{
  "model": "multi-label image tagger",
  "dataset": "photos with spoken descriptions (Open Images, Localized Narratives)",
  "train_examples": 203450,
  "image_size": 48,
  "crop_scale_min": 1,
  "horizontal_flip": true,
  "arch": "resnet",
  "norm": "batchnorm",
  "hidden_act": "relu",
  "depths": [3, 6, 3],
  "kernel_size": 3,
  "stem": "single",
  "avg_pool_shortcut": false,
  "widths": [64, 128, 256],
  "num_labels": 250,
  "init": "torch_default",
  "residual_init": "scaled_by_depth",
  "optimizer": "soap",
  "beta2": 0.999,
  "learning_rate": 0.0023,
  "beta1": 0.95,
  "shampoo_beta": 0.95,
  "eps": 1e-08,
  "precondition_frequency": 32,
  "max_precond_dim": 1024,
  "merge_dims": false,
  "one_sided": false,
  "adamw_lr_other_params": 0.0014,
  "max_grad_norm": 3.0,
  "gradient_centralization": true,
  "max_steps": 16300,
  "batch_size": 128,
  "epochs": 10.3,
  "lr_schedule": "cosine",
  "final_lr_fraction": 0.05,
  "warmup_steps": 3260,
  "weight_decay": 0.06,
  "adamw_weight_decay_other_params": 0
}
Rows from block 4, named by matrix and row number. Rows with one number belong to one channel. Each number is 50 + 12 x the weight over the matrix's rms, rounded and kept within 0 to 99. All counts start at 0.
# convs0: first 3x3 conv (model.blocks.4.convs.0.weight, 128x128x3x3), inputs 0-18, a 3x3 kernel for each
# convs1: second 3x3 conv (model.blocks.4.convs.1.weight, 128x128x3x3, transposed), outputs 0-18, a 3x3 kernel for each
convs0.46:57 54 36 53 48 49 59 51 69 50 41 52 56 73 31 59 38 36 45 60 50 52 45 53 50 41 44 31 45 46 37 43 50 51 68 38 17 32 50 69 51 28 38 58 41 64 57 65 51 51 47 48 56 42 42 46 62 49 55 49 31 54 46 42 60 40 66 57 42 35 28 60 59 55 35 42 49 58 62 55 61 34 58 54 49 71 37 67 50 48 38 60 46 56 60 17 70 55 63 53 60 56 31 31 50 54 69 46 39 51 41 61 55 69 40 55 46 48 65 43 45 32 47 36 54 59 53 51 46 36 31 54 61 39 39 30 38 51 66 50 54 48 40 56 50 83 78 56 31 72 48 41 38 44 45 56 43 60 29 38 58 44 45 55 51 71 43 53 59 29 65
convs0.47:44 37 70 62 40 24 37 59 57 66 49 47 46 39 49 55 73 62 62 36 31 67 26 61 63 69 35 43 54 31 38 31 61 71 30 32 39 58 31 48 70 52 47 36 49 58 42 43 42 56 51 38 35 45 63 54 43 55 66 58 46 60 35 49 26 43 28 99 65 49 47 49 54 53 44 56 54 49 44 52 30 58 57 47 44 61 57 28 61 61 33 52 57 61 24 18 44 56 46 56 46 22 40 63 67 75 63 29 42 42 43 69 49 36 45 67 43 73 58 69 50 62 38 31 62 52 44 30 35 47 25 43 32 79 35 39 51 42 52 72 33 46 35 54 58 49 69 58 67 61 51 63 42 57 29 49 61 32 49 38 73 51 48 55 52 34 34 56 77 44 62
convs0.48:55 37 54 50 53 39 38 49 46 43 44 51 45 48 72 54 67 40 43 38 59 66 41 48 41 61 57 56 86 49 37 43 48 50 55 42 44 21 42 54 38 51 50 62 38 45 25 40 61 44 50 39 33 41 48 38 52 30 56 50 36 51 26 58 55 65 39 43 52 28 26 41 30 84 68 61 40 66 44 50 31 40 43 45 60 42 49 53 69 43 78 58 47 44 51 49 37 54 50 44 61 35 57 21 39 33 41 63 54 54 59 53 68 67 56 56 72 67 40 58 46 43 38 52 30 36 35 65 42 58 63 45 51 30 47 56 51 40 44 53 43 31 52 40 49 50 57 39 44 58 59 40 65 50 61 50 49 45 79 45 58 79 77 69 57 39 44 32 30 29 37
convs0.49:45 47 60 69 57 56 67 54 31 54 54 58 44 48 33 53 40 36 45 52 53 87 58 64 66 62 49 57 56 26 51 30 30 47 25 52 52 51 51 55 55 59 43 45 30 57 49 56 46 53 53 66 64 41 48 37 55 46 39 46 61 52 51 54 46 47 55 47 39 50 49 51 52 59 47 40 53 58 60 62 48 40 33 41 42 55 49 39 57 62 65 70 64 66 62 44 63 58 47 72 76 54 48 57 37 35 45 48 49 52 48 62 46 43 52 32 50 53 56 44 46 53 35 46 64 57 55 68 64 66 69 59 57 65 40 48 63 61 45 42 59 63 59 68 58 27 35 44 65 55 44 50 45 51 47 51 53 39 56 64 61 66 64 60 55 45 61 46 52 41 50
convs0.50:42 40 40 48 44 55 51 53 33 43 41 41 41 31 35 60 36 53 53 38 57 56 39 34 54 39 44 40 38 49 23 62 43 50 36 43 25 89 57 50 43 56 56 24 54 57 56 64 52 38 53 47 51 54 41 39 39 33 58 50 38 44 40 35 41 48 28 56 31 30 40 44 50 47 69 49 46 52 29 61 58 61 57 67 66 49 49 37 50 85 52 46 55 54 34 45 51 55 66 56 48 48 57 45 52 34 43 59 44 62 30 62 37 47 77 56 44 44 48 44 55 57 61 52 51 59 59 49 61 65 44 46 60 37 39 50 31 37 30 42 56 36 50 75 34 49 41 50 72 54 31 62 57 41 56 48 41 68 52 49 46 37 41 19 31 68 44 43 48 16 44
convs0.51:60 67 55 55 43 53 44 38 38 42 52 34 55 45 22 58 53 42 40 56 23 48 62 52 52 62 44 36 69 62 42 45 41 57 36 63 72 57 52 36 23 33 55 49 37 45 49 37 58 43 47 53 54 50 39 47 51 57 66 21 52 31 57 42 55 31 40 54 37 51 59 45 57 62 64 57 57 58 47 18 52 70 52 42 59 44 47 25 42 57 44 55 46 55 35 55 63 58 62 53 44 53 38 66 57 82 45 30 36 52 44 67 65 19 52 44 52 76 35 59 48 54 73 64 75 68 51 44 53 80 58 58 34 83 68 42 32 64 35 46 48 55 45 64 63 70 42 75 49 71 75 58 55 44 52 55 45 56 49 53 52 57 57 41 51 44 69 46 67 39 58
convs0.52:52 34 47 55 57 19 57 43 59 40 67 46 45 47 50 41 51 68 18 26 29 63 43 48 46 35 50 66 47 48 56 53 55 48 55 50 72 50 34 27 47 56 39 55 39 46 37 60 31 54 43 58 53 37 49 61 60 49 39 46 38 60 48 58 49 40 28 71 58 65 70 53 53 66 55 41 72 72 56 52 34 41 66 51 18 40 57 37 45 45 39 47 56 41 48 63 55 64 62 45 47 40 43 40 87 53 29 57 31 49 46 46 31 16 52 38 69 57 61 52 59 59 70 45 60 49 31 35 33 59 52 41 39 43 46 57 63 55 43 51 39 37 67 63 71 61 48 56 45 42 60 51 47 47 60 70 50 46 39 44 48 46 43 83 50 54 63 36 41 47 85
convs0.53:47 40 63 48 56 37 75 64 69 32 40 33 67 59 55 57 72 60 49 57 65 49 50 46 51 37 55 54 24 46 54 82 42 65 51 54 33 48 44 54 52 51 53 60 35 46 47 58 58 46 46 34 61 59 54 50 40 33 47 49 63 57 46 58 48 58 62 47 41 57 60 70 42 51 44 31 41 52 52 36 42 51 62 45 65 55 48 60 47 52 31 41 28 40 73 66 52 62 36 32 36 35 59 86 69 75 58 46 59 69 45 64 64 74 41 60 52 38 52 50 36 61 23 58 45 53 34 45 38 29 44 62 47 46 48 36 25 39 63 51 43 64 72 69 61 65 68 41 34 34 46 63 54 45 43 49 52 62 53 43 48 53 44 44 48 52 52 68 47 50 44
convs0.54:53 55 39 46 60 61 44 70 32 55 58 54 50 63 29 48 61 45 61 58 63 48 53 46 61 37 38 44 44 40 53 51 32 61 50 47 42 48 37 30 52 49 43 52 25 42 51 48 52 61 26 35 50 29 61 41 56 50 50 72 57 51 43 54 57 39 63 64 40 51 55 48 46 52 42 51 40 49 53 40 40 43 57 50 58 48 33 57 43 45 50 95 44 55 68 50 48 33 62 34 67 34 37 50 33 26 58 29 52 46 61 49 67 52 73 74 50 56 52 54 35 63 44 43 58 50 53 47 40 37 55 53 63 70 60 49 47 51 41 32 43 60 51 47 64 47 50 62 37 57 56 55 68 42 42 53 63 57 58 59 23 65 53 65 53 40 53 50 29 55 51
convs0.55:45 51 69 44 47 40 62 48 56 56 37 72 65 56 46 55 45 63 46 41 30 79 56 68 56 35 42 53 70 35 68 45 54 08 58 43 46 60 60 70 58 56 38 62 56 45 45 64 45 46 46 72 35 58 47 41 55 64 44 30 44 44 53 57 64 24 16 55 42 61 57 73 19 68 35 49 51 60 48 53 61 49 34 42 46 50 53 64 35 71 46 60 34 59 32 51 61 44 69 77 34 63 42 61 72 65 58 32 35 62 61 63 37 18 43 61 47 60 49 49 39 59 54 42 61 41 48 27 56 44 32 46 41 59 50 50 47 32 56 47 56 63 30 67 54 50 67 53 61 41 35 68 35 62 37 51 59 51 60 54 40 45 44 60 62 56 56 44 38 60 52
convs0.56:58 54 50 36 67 87 68 40 44 45 51 52 49 57 47 50 72 57 44 46 60 66 55 42 56 47 51 56 37 53 37 46 48 77 47 52 70 46 55 48 56 46 56 34 47 54 57 43 42 52 46 73 42 59 38 52 59 49 43 54 47 81 54 45 43 59 61 41 23 43 51 42 53 47 45 30 58 58 56 56 58 50 50 62 57 43 60 41 52 58 45 56 43 41 46 46 55 52 52 42 59 37 35 39 68 45 46 61 60 49 43 45 62 58 32 51 51 35 48 31 48 52 66 62 24 52 41 48 41 56 61 59 68 35 37 43 37 75 40 47 56 42 45 26 50 65 36 42 28 46 71 34 44 39 61 35 56 62 71 57 46 56 44 43 57 55 72 24 62 45 56
convs0.57:36 44 43 54 46 56 66 53 49 31 37 27 55 58 49 41 58 62 45 49 55 48 50 36 40 56 51 70 52 49 71 65 51 56 51 39 69 67 47 48 64 61 36 65 38 41 23 47 60 44 45 52 54 41 36 54 50 56 46 57 30 43 62 55 52 55 41 43 63 50 58 36 36 39 61 59 50 65 53 57 34 56 52 48 70 48 49 36 48 31 50 78 52 51 54 64 43 24 34 38 21 44 34 57 49 77 43 55 40 20 36 45 43 50 43 50 47 58 66 67 68 80 55 60 39 37 56 49 59 30 37 59 74 43 65 52 51 74 34 41 35 38 33 43 52 54 47 63 54 54 50 70 63 36 42 57 49 42 50 29 29 33 53 69 51 54 24 66 51 52 34
convs0.58:49 55 42 53 72 32 52 49 51 59 55 44 57 70 56 57 55 56 79 61 49 34 45 41 69 70 51 46 33 46 52 30 38 55 30 61 53 56 66 40 35 50 60 42 65 36 60 42 67 45 55 32 32 50 46 56 66 49 72 65 40 71 42 62 52 50 72 64 49 41 27 50 57 49 55 40 27 43 32 44 46 63 56 50 56 57 50 39 44 59 32 59 51 46 58 42 74 76 47 48 51 45 60 45 43 44 55 46 67 53 42 49 40 41 50 59 45 49 53 57 51 57 72 35 37 56 58 37 45 39 52 23 60 61 51 51 60 59 39 38 59 56 61 50 50 35 56 67 27 44 62 59 58 73 39 47 68 56 57 37 52 41 72 33 48 79 68 60 42 61 50
convs0.59:51 49 47 36 44 57 38 49 50 34 28 54 64 77 54 44 70 33 38 30 57 46 48 63 67 54 51 35 42 39 70 35 48 48 46 36 55 68 58 48 53 51 51 68 38 49 65 49 44 51 50 54 59 34 53 49 50 61 51 34 59 45 57 36 31 35 42 42 46 51 62 58 48 54 61 37 54 51 62 51 46 41 45 51 53 59 58 51 47 47 46 41 68 39 44 49 35 44 41 55 33 57 50 61 54 25 46 36 63 42 57 62 63 48 65 74 37 62 62 37 49 66 50 54 32 31 42 60 34 47 68 68 53 50 53 42 35 44 56 70 48 38 46 39 50 41 35 33 33 45 32 28 48 49 51 60 55 46 50 53 69 44 31 41 37 56 41 68 41 59 53
convs0.60:61 50 18 42 56 31 58 41 43 36 48 37 77 52 38 35 49 33 42 32 72 42 47 28 63 70 74 26 47 73 63 62 19 29 50 49 54 28 57 61 59 59 44 54 60 57 60 43 67 32 76 50 43 50 42 82 57 51 60 40 32 49 44 44 49 69 49 51 74 15 44 70 70 44 68 53 57 32 40 63 59 50 72 44 56 35 56 32 50 66 40 68 63 37 56 47 80 64 53 63 41 56 65 73 60 28 39 43 37 41 60 63 73 48 66 79 43 49 44 22 46 65 60 46 29 42 63 64 44 60 57 45 68 47 52 59 61 59 23 43 72 22 30 55 57 47 47 59 55 53 40 45 47 52 37 74 36 42 44 53 49 51 34 97 44 49 69 44 64 32 56
convs0.61:50 44 62 48 31 28 58 59 56 65 39 41 64 61 55 60 63 48 58 54 52 36 27 48 50 41 48 54 65 45 44 59 57 64 44 57 30 25 56 41 41 37 63 45 58 51 47 49 62 53 71 51 55 72 63 48 39 61 64 67 64 54 41 71 43 39 70 63 52 33 46 45 29 47 58 50 47 68 39 43 62 56 76 43 61 47 55 45 50 62 64 35 53 39 40 51 35 43 76 54 54 58 41 48 33 41 51 57 43 57 55 30 36 41 57 58 57 56 79 32 54 53 43 42 45 56 50 48 59 40 46 56 53 47 59 50 42 28 53 44 40 58 64 42 40 54 57 41 56 55 54 56 43 35 33 52 67 45 37 63 65 42 52 45 43 41 69 23 49 44 39
convs0.62:45 36 51 48 47 35 49 49 29 53 37 41 58 45 51 65 58 43 45 50 43 55 75 68 38 54 45 59 53 45 53 63 68 38 54 44 58 60 38 36 48 40 51 55 57 43 50 25 49 57 39 52 36 38 50 49 45 36 40 46 37 42 50 45 60 53 32 51 51 67 51 54 40 45 43 62 52 50 62 75 54 39 51 25 51 56 52 43 55 67 34 58 43 46 40 63 51 59 56 64 48 46 56 40 63 51 65 54 43 52 49 45 49 46 45 66 36 54 42 60 45 63 56 53 61 40 53 51 55 34 45 46 68 41 59 40 58 41 43 50 37 47 36 48 39 64 64 72 47 69 42 57 50 48 57 51 51 63 33 52 41 56 50 58 44 62 38 63 46 54 64
convs0.63:72 64 28 44 55 63 57 47 59 59 64 54 45 55 47 48 57 52 37 37 44 72 36 42 60 51 56 30 65 78 64 53 51 52 50 30 52 51 33 36 59 51 43 54 54 66 48 33 44 63 48 49 56 57 44 58 54 46 65 50 72 62 51 43 51 50 51 51 48 64 57 41 53 44 38 45 55 51 68 40 43 50 47 40 61 57 56 31 31 34 58 52 78 42 59 59 39 53 27 35 62 60 57 27 56 52 31 41 57 57 34 48 61 63 45 48 49 60 39 46 35 51 64 65 58 56 45 56 27 46 62 34 61 38 42 49 51 56 46 21 36 64 58 33 42 40 48 37 64 70 47 47 53 57 45 60 32 55 49 30 42 58 37 67 35 44 38 50 54 63 35
convs0.64:53 51 56 54 34 47 36 55 54 51 44 36 62 50 51 47 42 64 40 41 20 44 43 32 56 67 66 74 35 58 32 72 37 47 53 29 40 45 62 59 55 61 60 41 43 53 60 69 32 26 49 55 30 47 61 44 34 39 43 35 47 28 45 39 64 57 49 23 37 51 54 72 50 48 38 31 61 35 44 81 38 50 58 81 70 50 53 55 37 69 59 60 49 79 39 62 72 61 55 57 31 43 55 50 39 62 45 27 62 49 46 58 43 65 70 51 69 46 37 58 21 65 46 45 45 68 50 49 41 62 60 49 55 53 40 40 60 41 59 40 45 41 32 41 45 63 44 65 58 63 46 67 41 46 48 52 62 52 39 67 55 34 55 63 48 44 55 86 52 42 49
convs0.65:53 43 45 55 49 59 52 51 42 46 72 41 73 42 48 48 40 39 31 64 54 53 38 45 48 50 59 59 75 19 08 90 47 56 49 68 38 54 65 53 40 50 60 55 39 57 57 40 37 35 53 50 67 54 58 47 54 49 31 40 51 53 62 30 53 76 44 53 35 55 52 44 49 35 58 46 41 53 67 53 49 55 69 16 67 37 48 56 54 70 52 38 47 62 58 49 56 63 33 28 51 60 19 32 52 40 50 46 48 80 35 76 40 55 63 45 48 57 38 37 58 44 53 42 75 56 60 46 61 64 34 36 67 65 67 42 45 78 63 48 57 34 37 47 53 70 61 30 53 40 39 55 66 46 52 57 45 37 52 58 41 44 43 44 46 60 48 63 44 38 64
convs1.46:50 49 50 51 34 43 50 62 73 42 44 59 33 48 40 53 39 43 64 50 52 49 67 60 45 49 39 67 68 32 46 60 73 54 47 38 62 60 70 58 86 63 47 83 69 45 54 47 50 51 44 42 77 37 37 49 41 51 52 32 40 35 41 42 51 66 40 54 52 49 48 35 64 36 62 37 42 36 49 42 47 49 33 47 33 33 39 44 44 50 49 61 56 31 51 46 43 49 60 45 42 30 43 39 59 48 65 66 75 39 58 45 50 52 49 60 59 48 57 54 52 45 68 50 55 57 50 59 44 48 71 62 50 38 55 50 46 46 57 25 44 55 54 54 32 36 49 37 66 76 44 51 53 57 46 41 50 52 60 47 51 50 55 61 64 56 64 62 50 60 54
convs1.47:57 44 58 47 44 36 37 65 68 37 51 55 62 46 67 65 48 40 69 26 43 55 76 40 75 67 32 84 48 43 28 68 35 46 69 40 50 49 43 66 30 41 54 50 41 64 45 72 55 35 49 42 59 36 53 44 66 53 58 64 36 76 47 36 46 51 41 59 48 74 45 24 35 45 47 50 35 33 61 48 44 34 50 54 46 40 68 32 69 52 46 34 46 44 66 49 50 43 39 57 43 62 60 66 40 68 61 46 62 45 45 32 48 59 78 32 57 51 56 45 53 41 68 25 78 57 36 23 53 56 42 47 64 43 33 62 36 47 41 62 36 55 29 63 49 59 66 56 50 61 34 79 50 51 47 59 66 64 45 53 44 57 37 30 47 55 67 67 39 55 35
convs1.48:60 48 52 67 68 30 55 40 44 36 54 46 48 57 40 75 51 73 55 41 66 50 54 58 50 50 57 65 39 67 48 49 61 40 38 34 54 62 54 55 50 52 68 69 73 44 48 65 43 65 52 54 20 63 46 38 24 60 23 47 42 42 53 54 42 53 56 54 39 38 45 31 47 57 34 52 47 40 55 47 55 51 58 70 38 56 67 63 62 55 38 54 30 31 54 57 47 59 48 30 68 33 40 38 25 27 66 85 27 77 51 56 59 48 57 35 60 30 40 22 30 61 50 56 46 72 59 52 73 51 40 52 35 48 34 23 53 58 43 55 46 52 48 38 35 57 53 64 57 63 59 57 53 34 61 47 56 60 46 45 66 33 66 36 50 64 59 62 69 44 57
convs1.49:54 67 67 72 54 54 47 39 69 42 55 70 53 49 63 59 45 56 63 33 46 35 52 36 58 57 56 56 48 39 46 30 25 41 44 38 54 49 35 40 28 51 49 48 66 56 34 57 26 42 52 32 49 40 59 38 52 64 60 46 46 73 45 76 62 63 38 47 48 39 46 55 67 49 57 64 58 46 43 42 43 59 56 41 41 28 45 70 71 56 29 58 40 36 58 29 72 61 46 53 64 38 21 46 59 29 34 62 37 49 62 12 90 56 61 52 46 60 73 39 56 62 59 44 27 52 68 40 40 48 40 49 44 52 47 58 52 30 50 41 49 53 49 49 61 49 52 44 53 57 64 34 46 62 56 52 38 44 43 31 35 60 69 45 41 53 44 47 41 57 42
convs1.50:48 13 42 37 54 50 37 46 33 56 39 45 41 53 50 45 48 41 54 71 26 62 62 62 48 45 63 56 44 21 44 38 60 62 60 45 49 79 42 40 50 48 65 13 61 64 47 50 62 51 33 35 37 48 57 58 58 48 41 72 37 80 48 47 39 46 65 51 31 44 45 77 65 43 64 47 55 41 56 35 37 48 64 52 56 64 42 46 49 64 46 29 67 40 53 26 43 49 35 34 61 51 47 47 53 51 39 32 51 49 59 42 61 44 72 31 64 43 44 66 39 53 35 39 45 57 32 57 40 56 43 61 70 38 50 61 57 36 51 52 55 62 45 42 29 47 74 47 46 53 47 49 44 55 61 46 59 36 63 38 45 54 52 67 55 33 45 63 68 33 63
convs1.51:54 47 40 56 53 51 55 64 63 53 54 24 49 51 48 55 69 59 51 44 68 36 55 76 53 76 79 70 52 46 63 50 44 31 57 60 39 34 25 53 86 49 45 55 45 45 68 21 51 50 45 47 38 36 51 36 50 53 27 60 53 75 64 51 39 43 53 41 60 51 32 68 55 56 55 59 45 50 59 45 56 44 65 45 63 50 62 65 74 66 47 59 47 49 57 51 45 68 47 56 39 51 61 56 45 68 44 60 42 53 70 44 83 51 54 79 25 52 57 33 69 36 56 76 32 57 55 46 58 59 29 39 58 33 46 46 43 72 43 46 55 29 43 51 59 43 63 57 42 52 48 61 49 45 55 52 31 46 54 47 54 84 49 39 59 59 33 46 40 47 32
convs1.52:51 62 70 75 47 53 60 48 46 52 46 49 53 56 49 57 37 62 38 43 55 41 50 47 62 35 31 49 73 43 45 59 45 35 40 27 42 55 51 42 42 59 24 41 29 50 59 76 46 58 59 55 45 26 51 24 42 51 51 47 42 49 43 50 66 38 35 33 64 80 28 45 61 61 50 59 70 67 48 59 55 29 45 72 40 57 60 79 33 42 63 48 41 56 60 51 47 47 59 57 69 34 46 48 28 49 36 47 43 67 35 50 35 43 54 47 51 49 50 31 32 46 48 59 27 62 55 30 62 62 46 46 48 71 63 58 37 50 53 45 34 51 50 51 51 54 61 35 37 45 29 40 30 46 25 41 58 56 39 56 50 38 45 56 68 51 53 61 61 60 51
convs1.53:39 58 31 66 28 53 52 54 55 29 49 68 51 41 42 56 67 55 52 43 42 52 37 59 71 68 73 38 39 37 65 28 56 57 40 66 35 32 49 58 56 55 61 50 66 43 38 51 78 36 56 41 59 68 51 55 55 61 55 61 62 46 58 58 65 39 47 39 41 63 60 56 31 49 59 55 56 52 61 57 64 33 56 60 50 50 47 44 65 53 50 60 56 57 85 65 78 75 92 42 42 48 46 37 38 39 61 59 54 52 33 27 38 35 56 45 64 67 63 55 60 55 63 56 38 52 29 49 38 38 45 50 59 38 65 50 43 50 47 51 36 52 74 56 34 43 59 59 46 54 32 61 61 49 42 62 56 30 32 43 58 54 50 48 45 49 58 33 53 44 35
convs1.54:46 56 47 47 66 56 56 53 54 39 49 70 34 53 59 42 42 53 54 54 63 36 43 43 42 39 59 56 62 45 66 70 67 71 49 31 68 39 66 51 44 70 49 49 49 58 32 48 73 63 62 67 43 43 63 56 51 49 48 43 33 64 51 48 47 49 65 45 54 40 48 72 59 54 75 52 60 58 47 66 76 57 40 32 40 39 59 68 30 43 59 57 46 71 56 64 66 57 69 52 33 52 36 39 39 49 50 34 64 59 40 66 23 65 39 39 39 53 32 42 60 59 48 62 45 56 38 52 50 44 58 36 58 42 41 57 41 61 44 51 61 57 59 74 61 77 81 51 60 63 34 40 48 58 48 27 31 68 52 52 41 52 67 52 47 42 57 25 48 12 31
convs1.55:41 32 43 48 49 39 36 43 29 53 66 48 40 64 56 54 64 39 42 41 49 40 42 46 66 25 50 53 09 99 63 98 15 09 62 90 40 35 56 45 53 47 29 36 42 68 55 44 56 57 57 41 37 48 39 41 55 56 61 38 51 50 47 32 44 46 49 35 60 59 46 22 56 34 59 35 56 46 63 24 60 58 61 57 68 50 40 55 45 44 52 59 48 78 44 58 43 74 55 49 36 52 37 45 78 56 55 54 45 38 66 57 71 35 54 30 43 29 57 57 52 40 63 51 54 51 55 41 63 49 22 45 37 46 46 58 31 53 44 48 41 52 62 32 55 50 65 43 55 49 47 36 44 38 57 21 54 31 46 51 45 55 41 60 70 49 57 40 42 66 42
convs1.56:73 28 43 21 51 57 53 43 37 49 48 45 47 21 57 46 28 40 64 71 60 61 40 45 54 51 50 46 76 58 31 31 73 41 51 62 59 49 48 47 51 49 45 49 49 34 59 67 54 36 66 46 39 40 53 41 23 52 42 41 40 60 50 64 53 48 31 52 33 67 46 44 65 44 56 27 34 38 45 72 53 60 43 32 55 53 27 35 72 65 47 81 55 58 79 62 37 46 54 60 47 47 43 54 37 64 50 32 58 39 57 62 47 70 44 66 46 28 45 42 73 37 56 41 40 48 50 71 44 78 72 52 49 52 60 30 38 32 65 43 63 46 70 30 53 37 33 61 47 36 61 60 47 78 47 33 55 34 41 61 68 27 38 51 46 52 40 54 55 41 62
convs1.57:54 55 69 56 52 44 40 50 60 37 68 47 45 38 53 65 65 47 34 55 46 71 64 41 43 63 54 55 50 65 58 45 34 44 49 51 33 58 59 40 65 66 44 57 39 49 37 52 51 50 51 44 40 57 49 58 60 68 38 40 45 52 45 31 57 53 59 54 47 55 51 59 35 61 51 48 48 48 48 54 43 29 29 54 48 42 65 31 63 60 53 37 54 48 40 50 53 38 42 55 47 60 32 43 42 69 57 35 36 52 51 21 53 60 71 39 40 46 41 47 39 30 87 31 39 52 50 41 65 31 42 57 49 44 55 45 32 57 42 38 49 28 34 50 38 54 50 74 41 59 51 43 46 49 83 51 48 80 44 57 35 54 54 48 36 41 58 56 44 58 42
convs1.58:49 50 50 68 42 58 50 50 40 46 49 46 59 46 77 47 69 71 45 36 49 41 48 62 38 58 40 39 55 33 48 59 61 55 36 47 50 44 47 63 43 29 64 17 65 55 52 41 57 47 49 49 61 45 44 53 41 50 49 56 67 54 49 43 54 49 55 41 44 59 34 52 38 54 37 56 54 75 55 64 69 45 40 55 50 65 64 47 39 64 31 53 58 58 63 75 54 43 42 53 54 25 50 61 83 31 48 60 32 53 73 54 47 18 38 71 49 48 59 38 36 50 33 46 35 32 44 52 35 44 50 55 48 49 56 46 57 63 45 61 60 56 56 61 67 61 56 35 49 48 54 57 57 51 44 30 35 40 32 43 31 33 44 40 58 46 39 32 33 52 38
convs1.59:54 45 60 51 41 36 42 52 46 49 63 54 53 50 56 46 49 63 51 47 51 40 52 38 48 46 50 55 50 60 32 60 70 44 30 54 81 41 34 45 49 41 61 29 86 65 44 51 33 46 41 83 55 38 34 43 44 36 54 40 59 63 81 60 34 39 53 61 46 47 58 62 47 52 54 60 34 64 46 46 76 42 65 36 33 38 45 55 52 51 68 75 57 62 65 57 60 59 77 28 72 72 42 51 34 40 68 69 47 60 35 46 62 45 41 47 58 59 36 28 36 31 37 49 47 54 43 54 56 21 37 51 50 38 48 52 73 58 41 44 63 53 55 69 45 49 32 60 48 65 64 62 34 53 43 35 39 43 61 53 35 59 49 43 36 59 50 65 50 39 62
convs1.60:28 51 36 41 52 49 60 60 33 33 54 37 62 42 27 43 27 48 36 45 46 59 59 35 50 75 50 29 50 46 57 47 43 45 54 49 50 49 22 49 62 49 27 52 53 43 63 46 49 68 53 40 15 58 41 54 34 77 66 30 52 62 73 56 59 48 39 49 46 50 43 32 37 29 34 40 63 53 35 31 55 58 53 58 64 40 49 44 34 45 37 25 50 64 50 38 40 48 26 37 43 42 52 70 43 54 23 67 66 38 51 65 49 44 26 78 54 53 36 43 72 35 40 60 46 29 34 59 35 54 39 54 43 57 26 54 47 43 57 32 37 43 38 42 47 54 39 60 41 37 38 57 26 38 36 50 58 54 35 35 56 48 43 57 81 23 98 70 44 63 37
convs1.61:55 57 65 25 70 57 42 55 17 64 39 63 32 51 45 50 69 48 52 38 56 37 67 51 39 39 59 35 50 56 23 55 49 38 56 54 55 37 50 56 39 36 52 56 37 35 63 44 28 59 44 49 39 44 27 40 59 46 36 71 55 44 50 38 64 48 36 29 58 38 54 58 47 51 51 25 41 57 48 41 37 55 56 38 59 48 30 52 45 56 35 33 45 60 36 49 44 45 33 53 57 55 57 32 41 60 61 41 29 38 76 38 62 55 52 66 43 58 37 77 53 49 36 51 45 54 32 68 62 58 32 41 39 49 56 39 59 64 49 46 62 40 55 53 55 53 56 58 46 55 46 48 49 45 60 54 54 60 52 43 40 37 58 45 47 60 67 39 41 48 50
convs1.62:49 57 45 60 47 54 44 51 56 51 47 36 44 48 69 52 43 32 48 59 66 56 54 43 55 59 53 68 48 70 42 43 38 47 37 51 59 63 43 67 30 56 38 41 70 22 34 63 44 58 62 44 52 63 55 27 55 48 49 42 39 57 51 15 56 55 41 37 43 50 68 32 46 56 53 52 40 48 39 42 55 42 59 22 36 37 20 62 37 22 35 37 19 33 49 53 38 33 50 44 37 33 34 32 47 70 58 65 45 58 53 44 44 53 72 39 60 46 58 68 44 59 43 72 64 68 54 53 65 35 48 51 60 40 64 36 55 51 47 38 56 49 42 47 59 57 60 52 70 38 49 51 58 57 45 39 54 27 43 44 44 54 53 70 38 49 67 18 54 64 51
convs1.63:51 33 48 47 35 37 46 47 56 66 52 66 26 41 47 42 69 45 45 71 51 65 25 51 41 42 58 66 42 54 67 60 57 47 60 63 47 40 58 58 50 66 57 33 43 66 47 62 42 47 21 26 54 43 25 44 70 51 29 50 52 55 34 67 41 63 51 30 60 64 30 60 42 46 37 55 51 49 27 42 40 58 55 47 34 70 43 59 47 68 28 63 40 49 42 54 80 49 45 54 50 13 43 45 33 58 18 50 63 47 40 56 63 54 68 56 23 62 62 58 53 60 39 28 54 36 58 69 25 51 60 50 65 40 57 47 24 37 34 58 40 41 65 37 77 46 41 51 74 60 49 64 56 37 33 48 26 44 53 68 62 67 74 31 70 63 40 47 57 42 56
convs1.64:49 60 42 30 45 42 51 48 44 35 55 50 30 43 43 72 49 54 57 33 51 68 40 63 63 56 53 47 73 40 56 23 55 38 59 38 32 55 54 57 52 73 66 46 42 63 64 65 52 69 16 31 53 70 30 53 55 41 25 45 38 51 41 52 61 46 55 55 58 50 39 53 77 34 52 67 31 46 38 49 43 53 48 40 66 34 55 56 33 46 46 75 52 46 46 41 42 66 53 47 42 52 59 74 52 40 50 33 39 55 27 44 63 30 36 45 44 48 83 45 45 75 45 60 42 31 55 48 47 39 55 52 64 55 65 47 37 55 39 50 40 59 39 50 59 43 54 62 73 74 44 45 42 41 35 41 73 40 36 68 55 43 57 91 57 46 64 44 37 21 54
convs1.65:47 47 59 52 53 31 55 38 35 54 39 38 48 35 48 44 52 57 44 46 26 65 49 36 52 51 54 37 42 58 54 58 55 60 64 45 58 62 35 56 63 22 36 62 59 65 52 32 36 54 55 53 57 26 49 62 36 38 54 57 65 36 24 29 22 57 45 48 54 80 63 41 43 54 54 58 57 51 44 31 53 61 40 54 64 60 46 55 39 41 36 40 66 56 38 58 54 54 38 67 48 42 46 62 42 60 32 59 55 24 39 47 60 51 60 51 45 62 44 50 48 60 38 55 42 22 59 54 46 67 51 55 91 72 28 35 65 51 64 24 62 40 49 33 32 42 62 53 41 57 58 46 60 57 64 39 59 50 38 40 56 43 61 55 46 43 63 55 43 36 61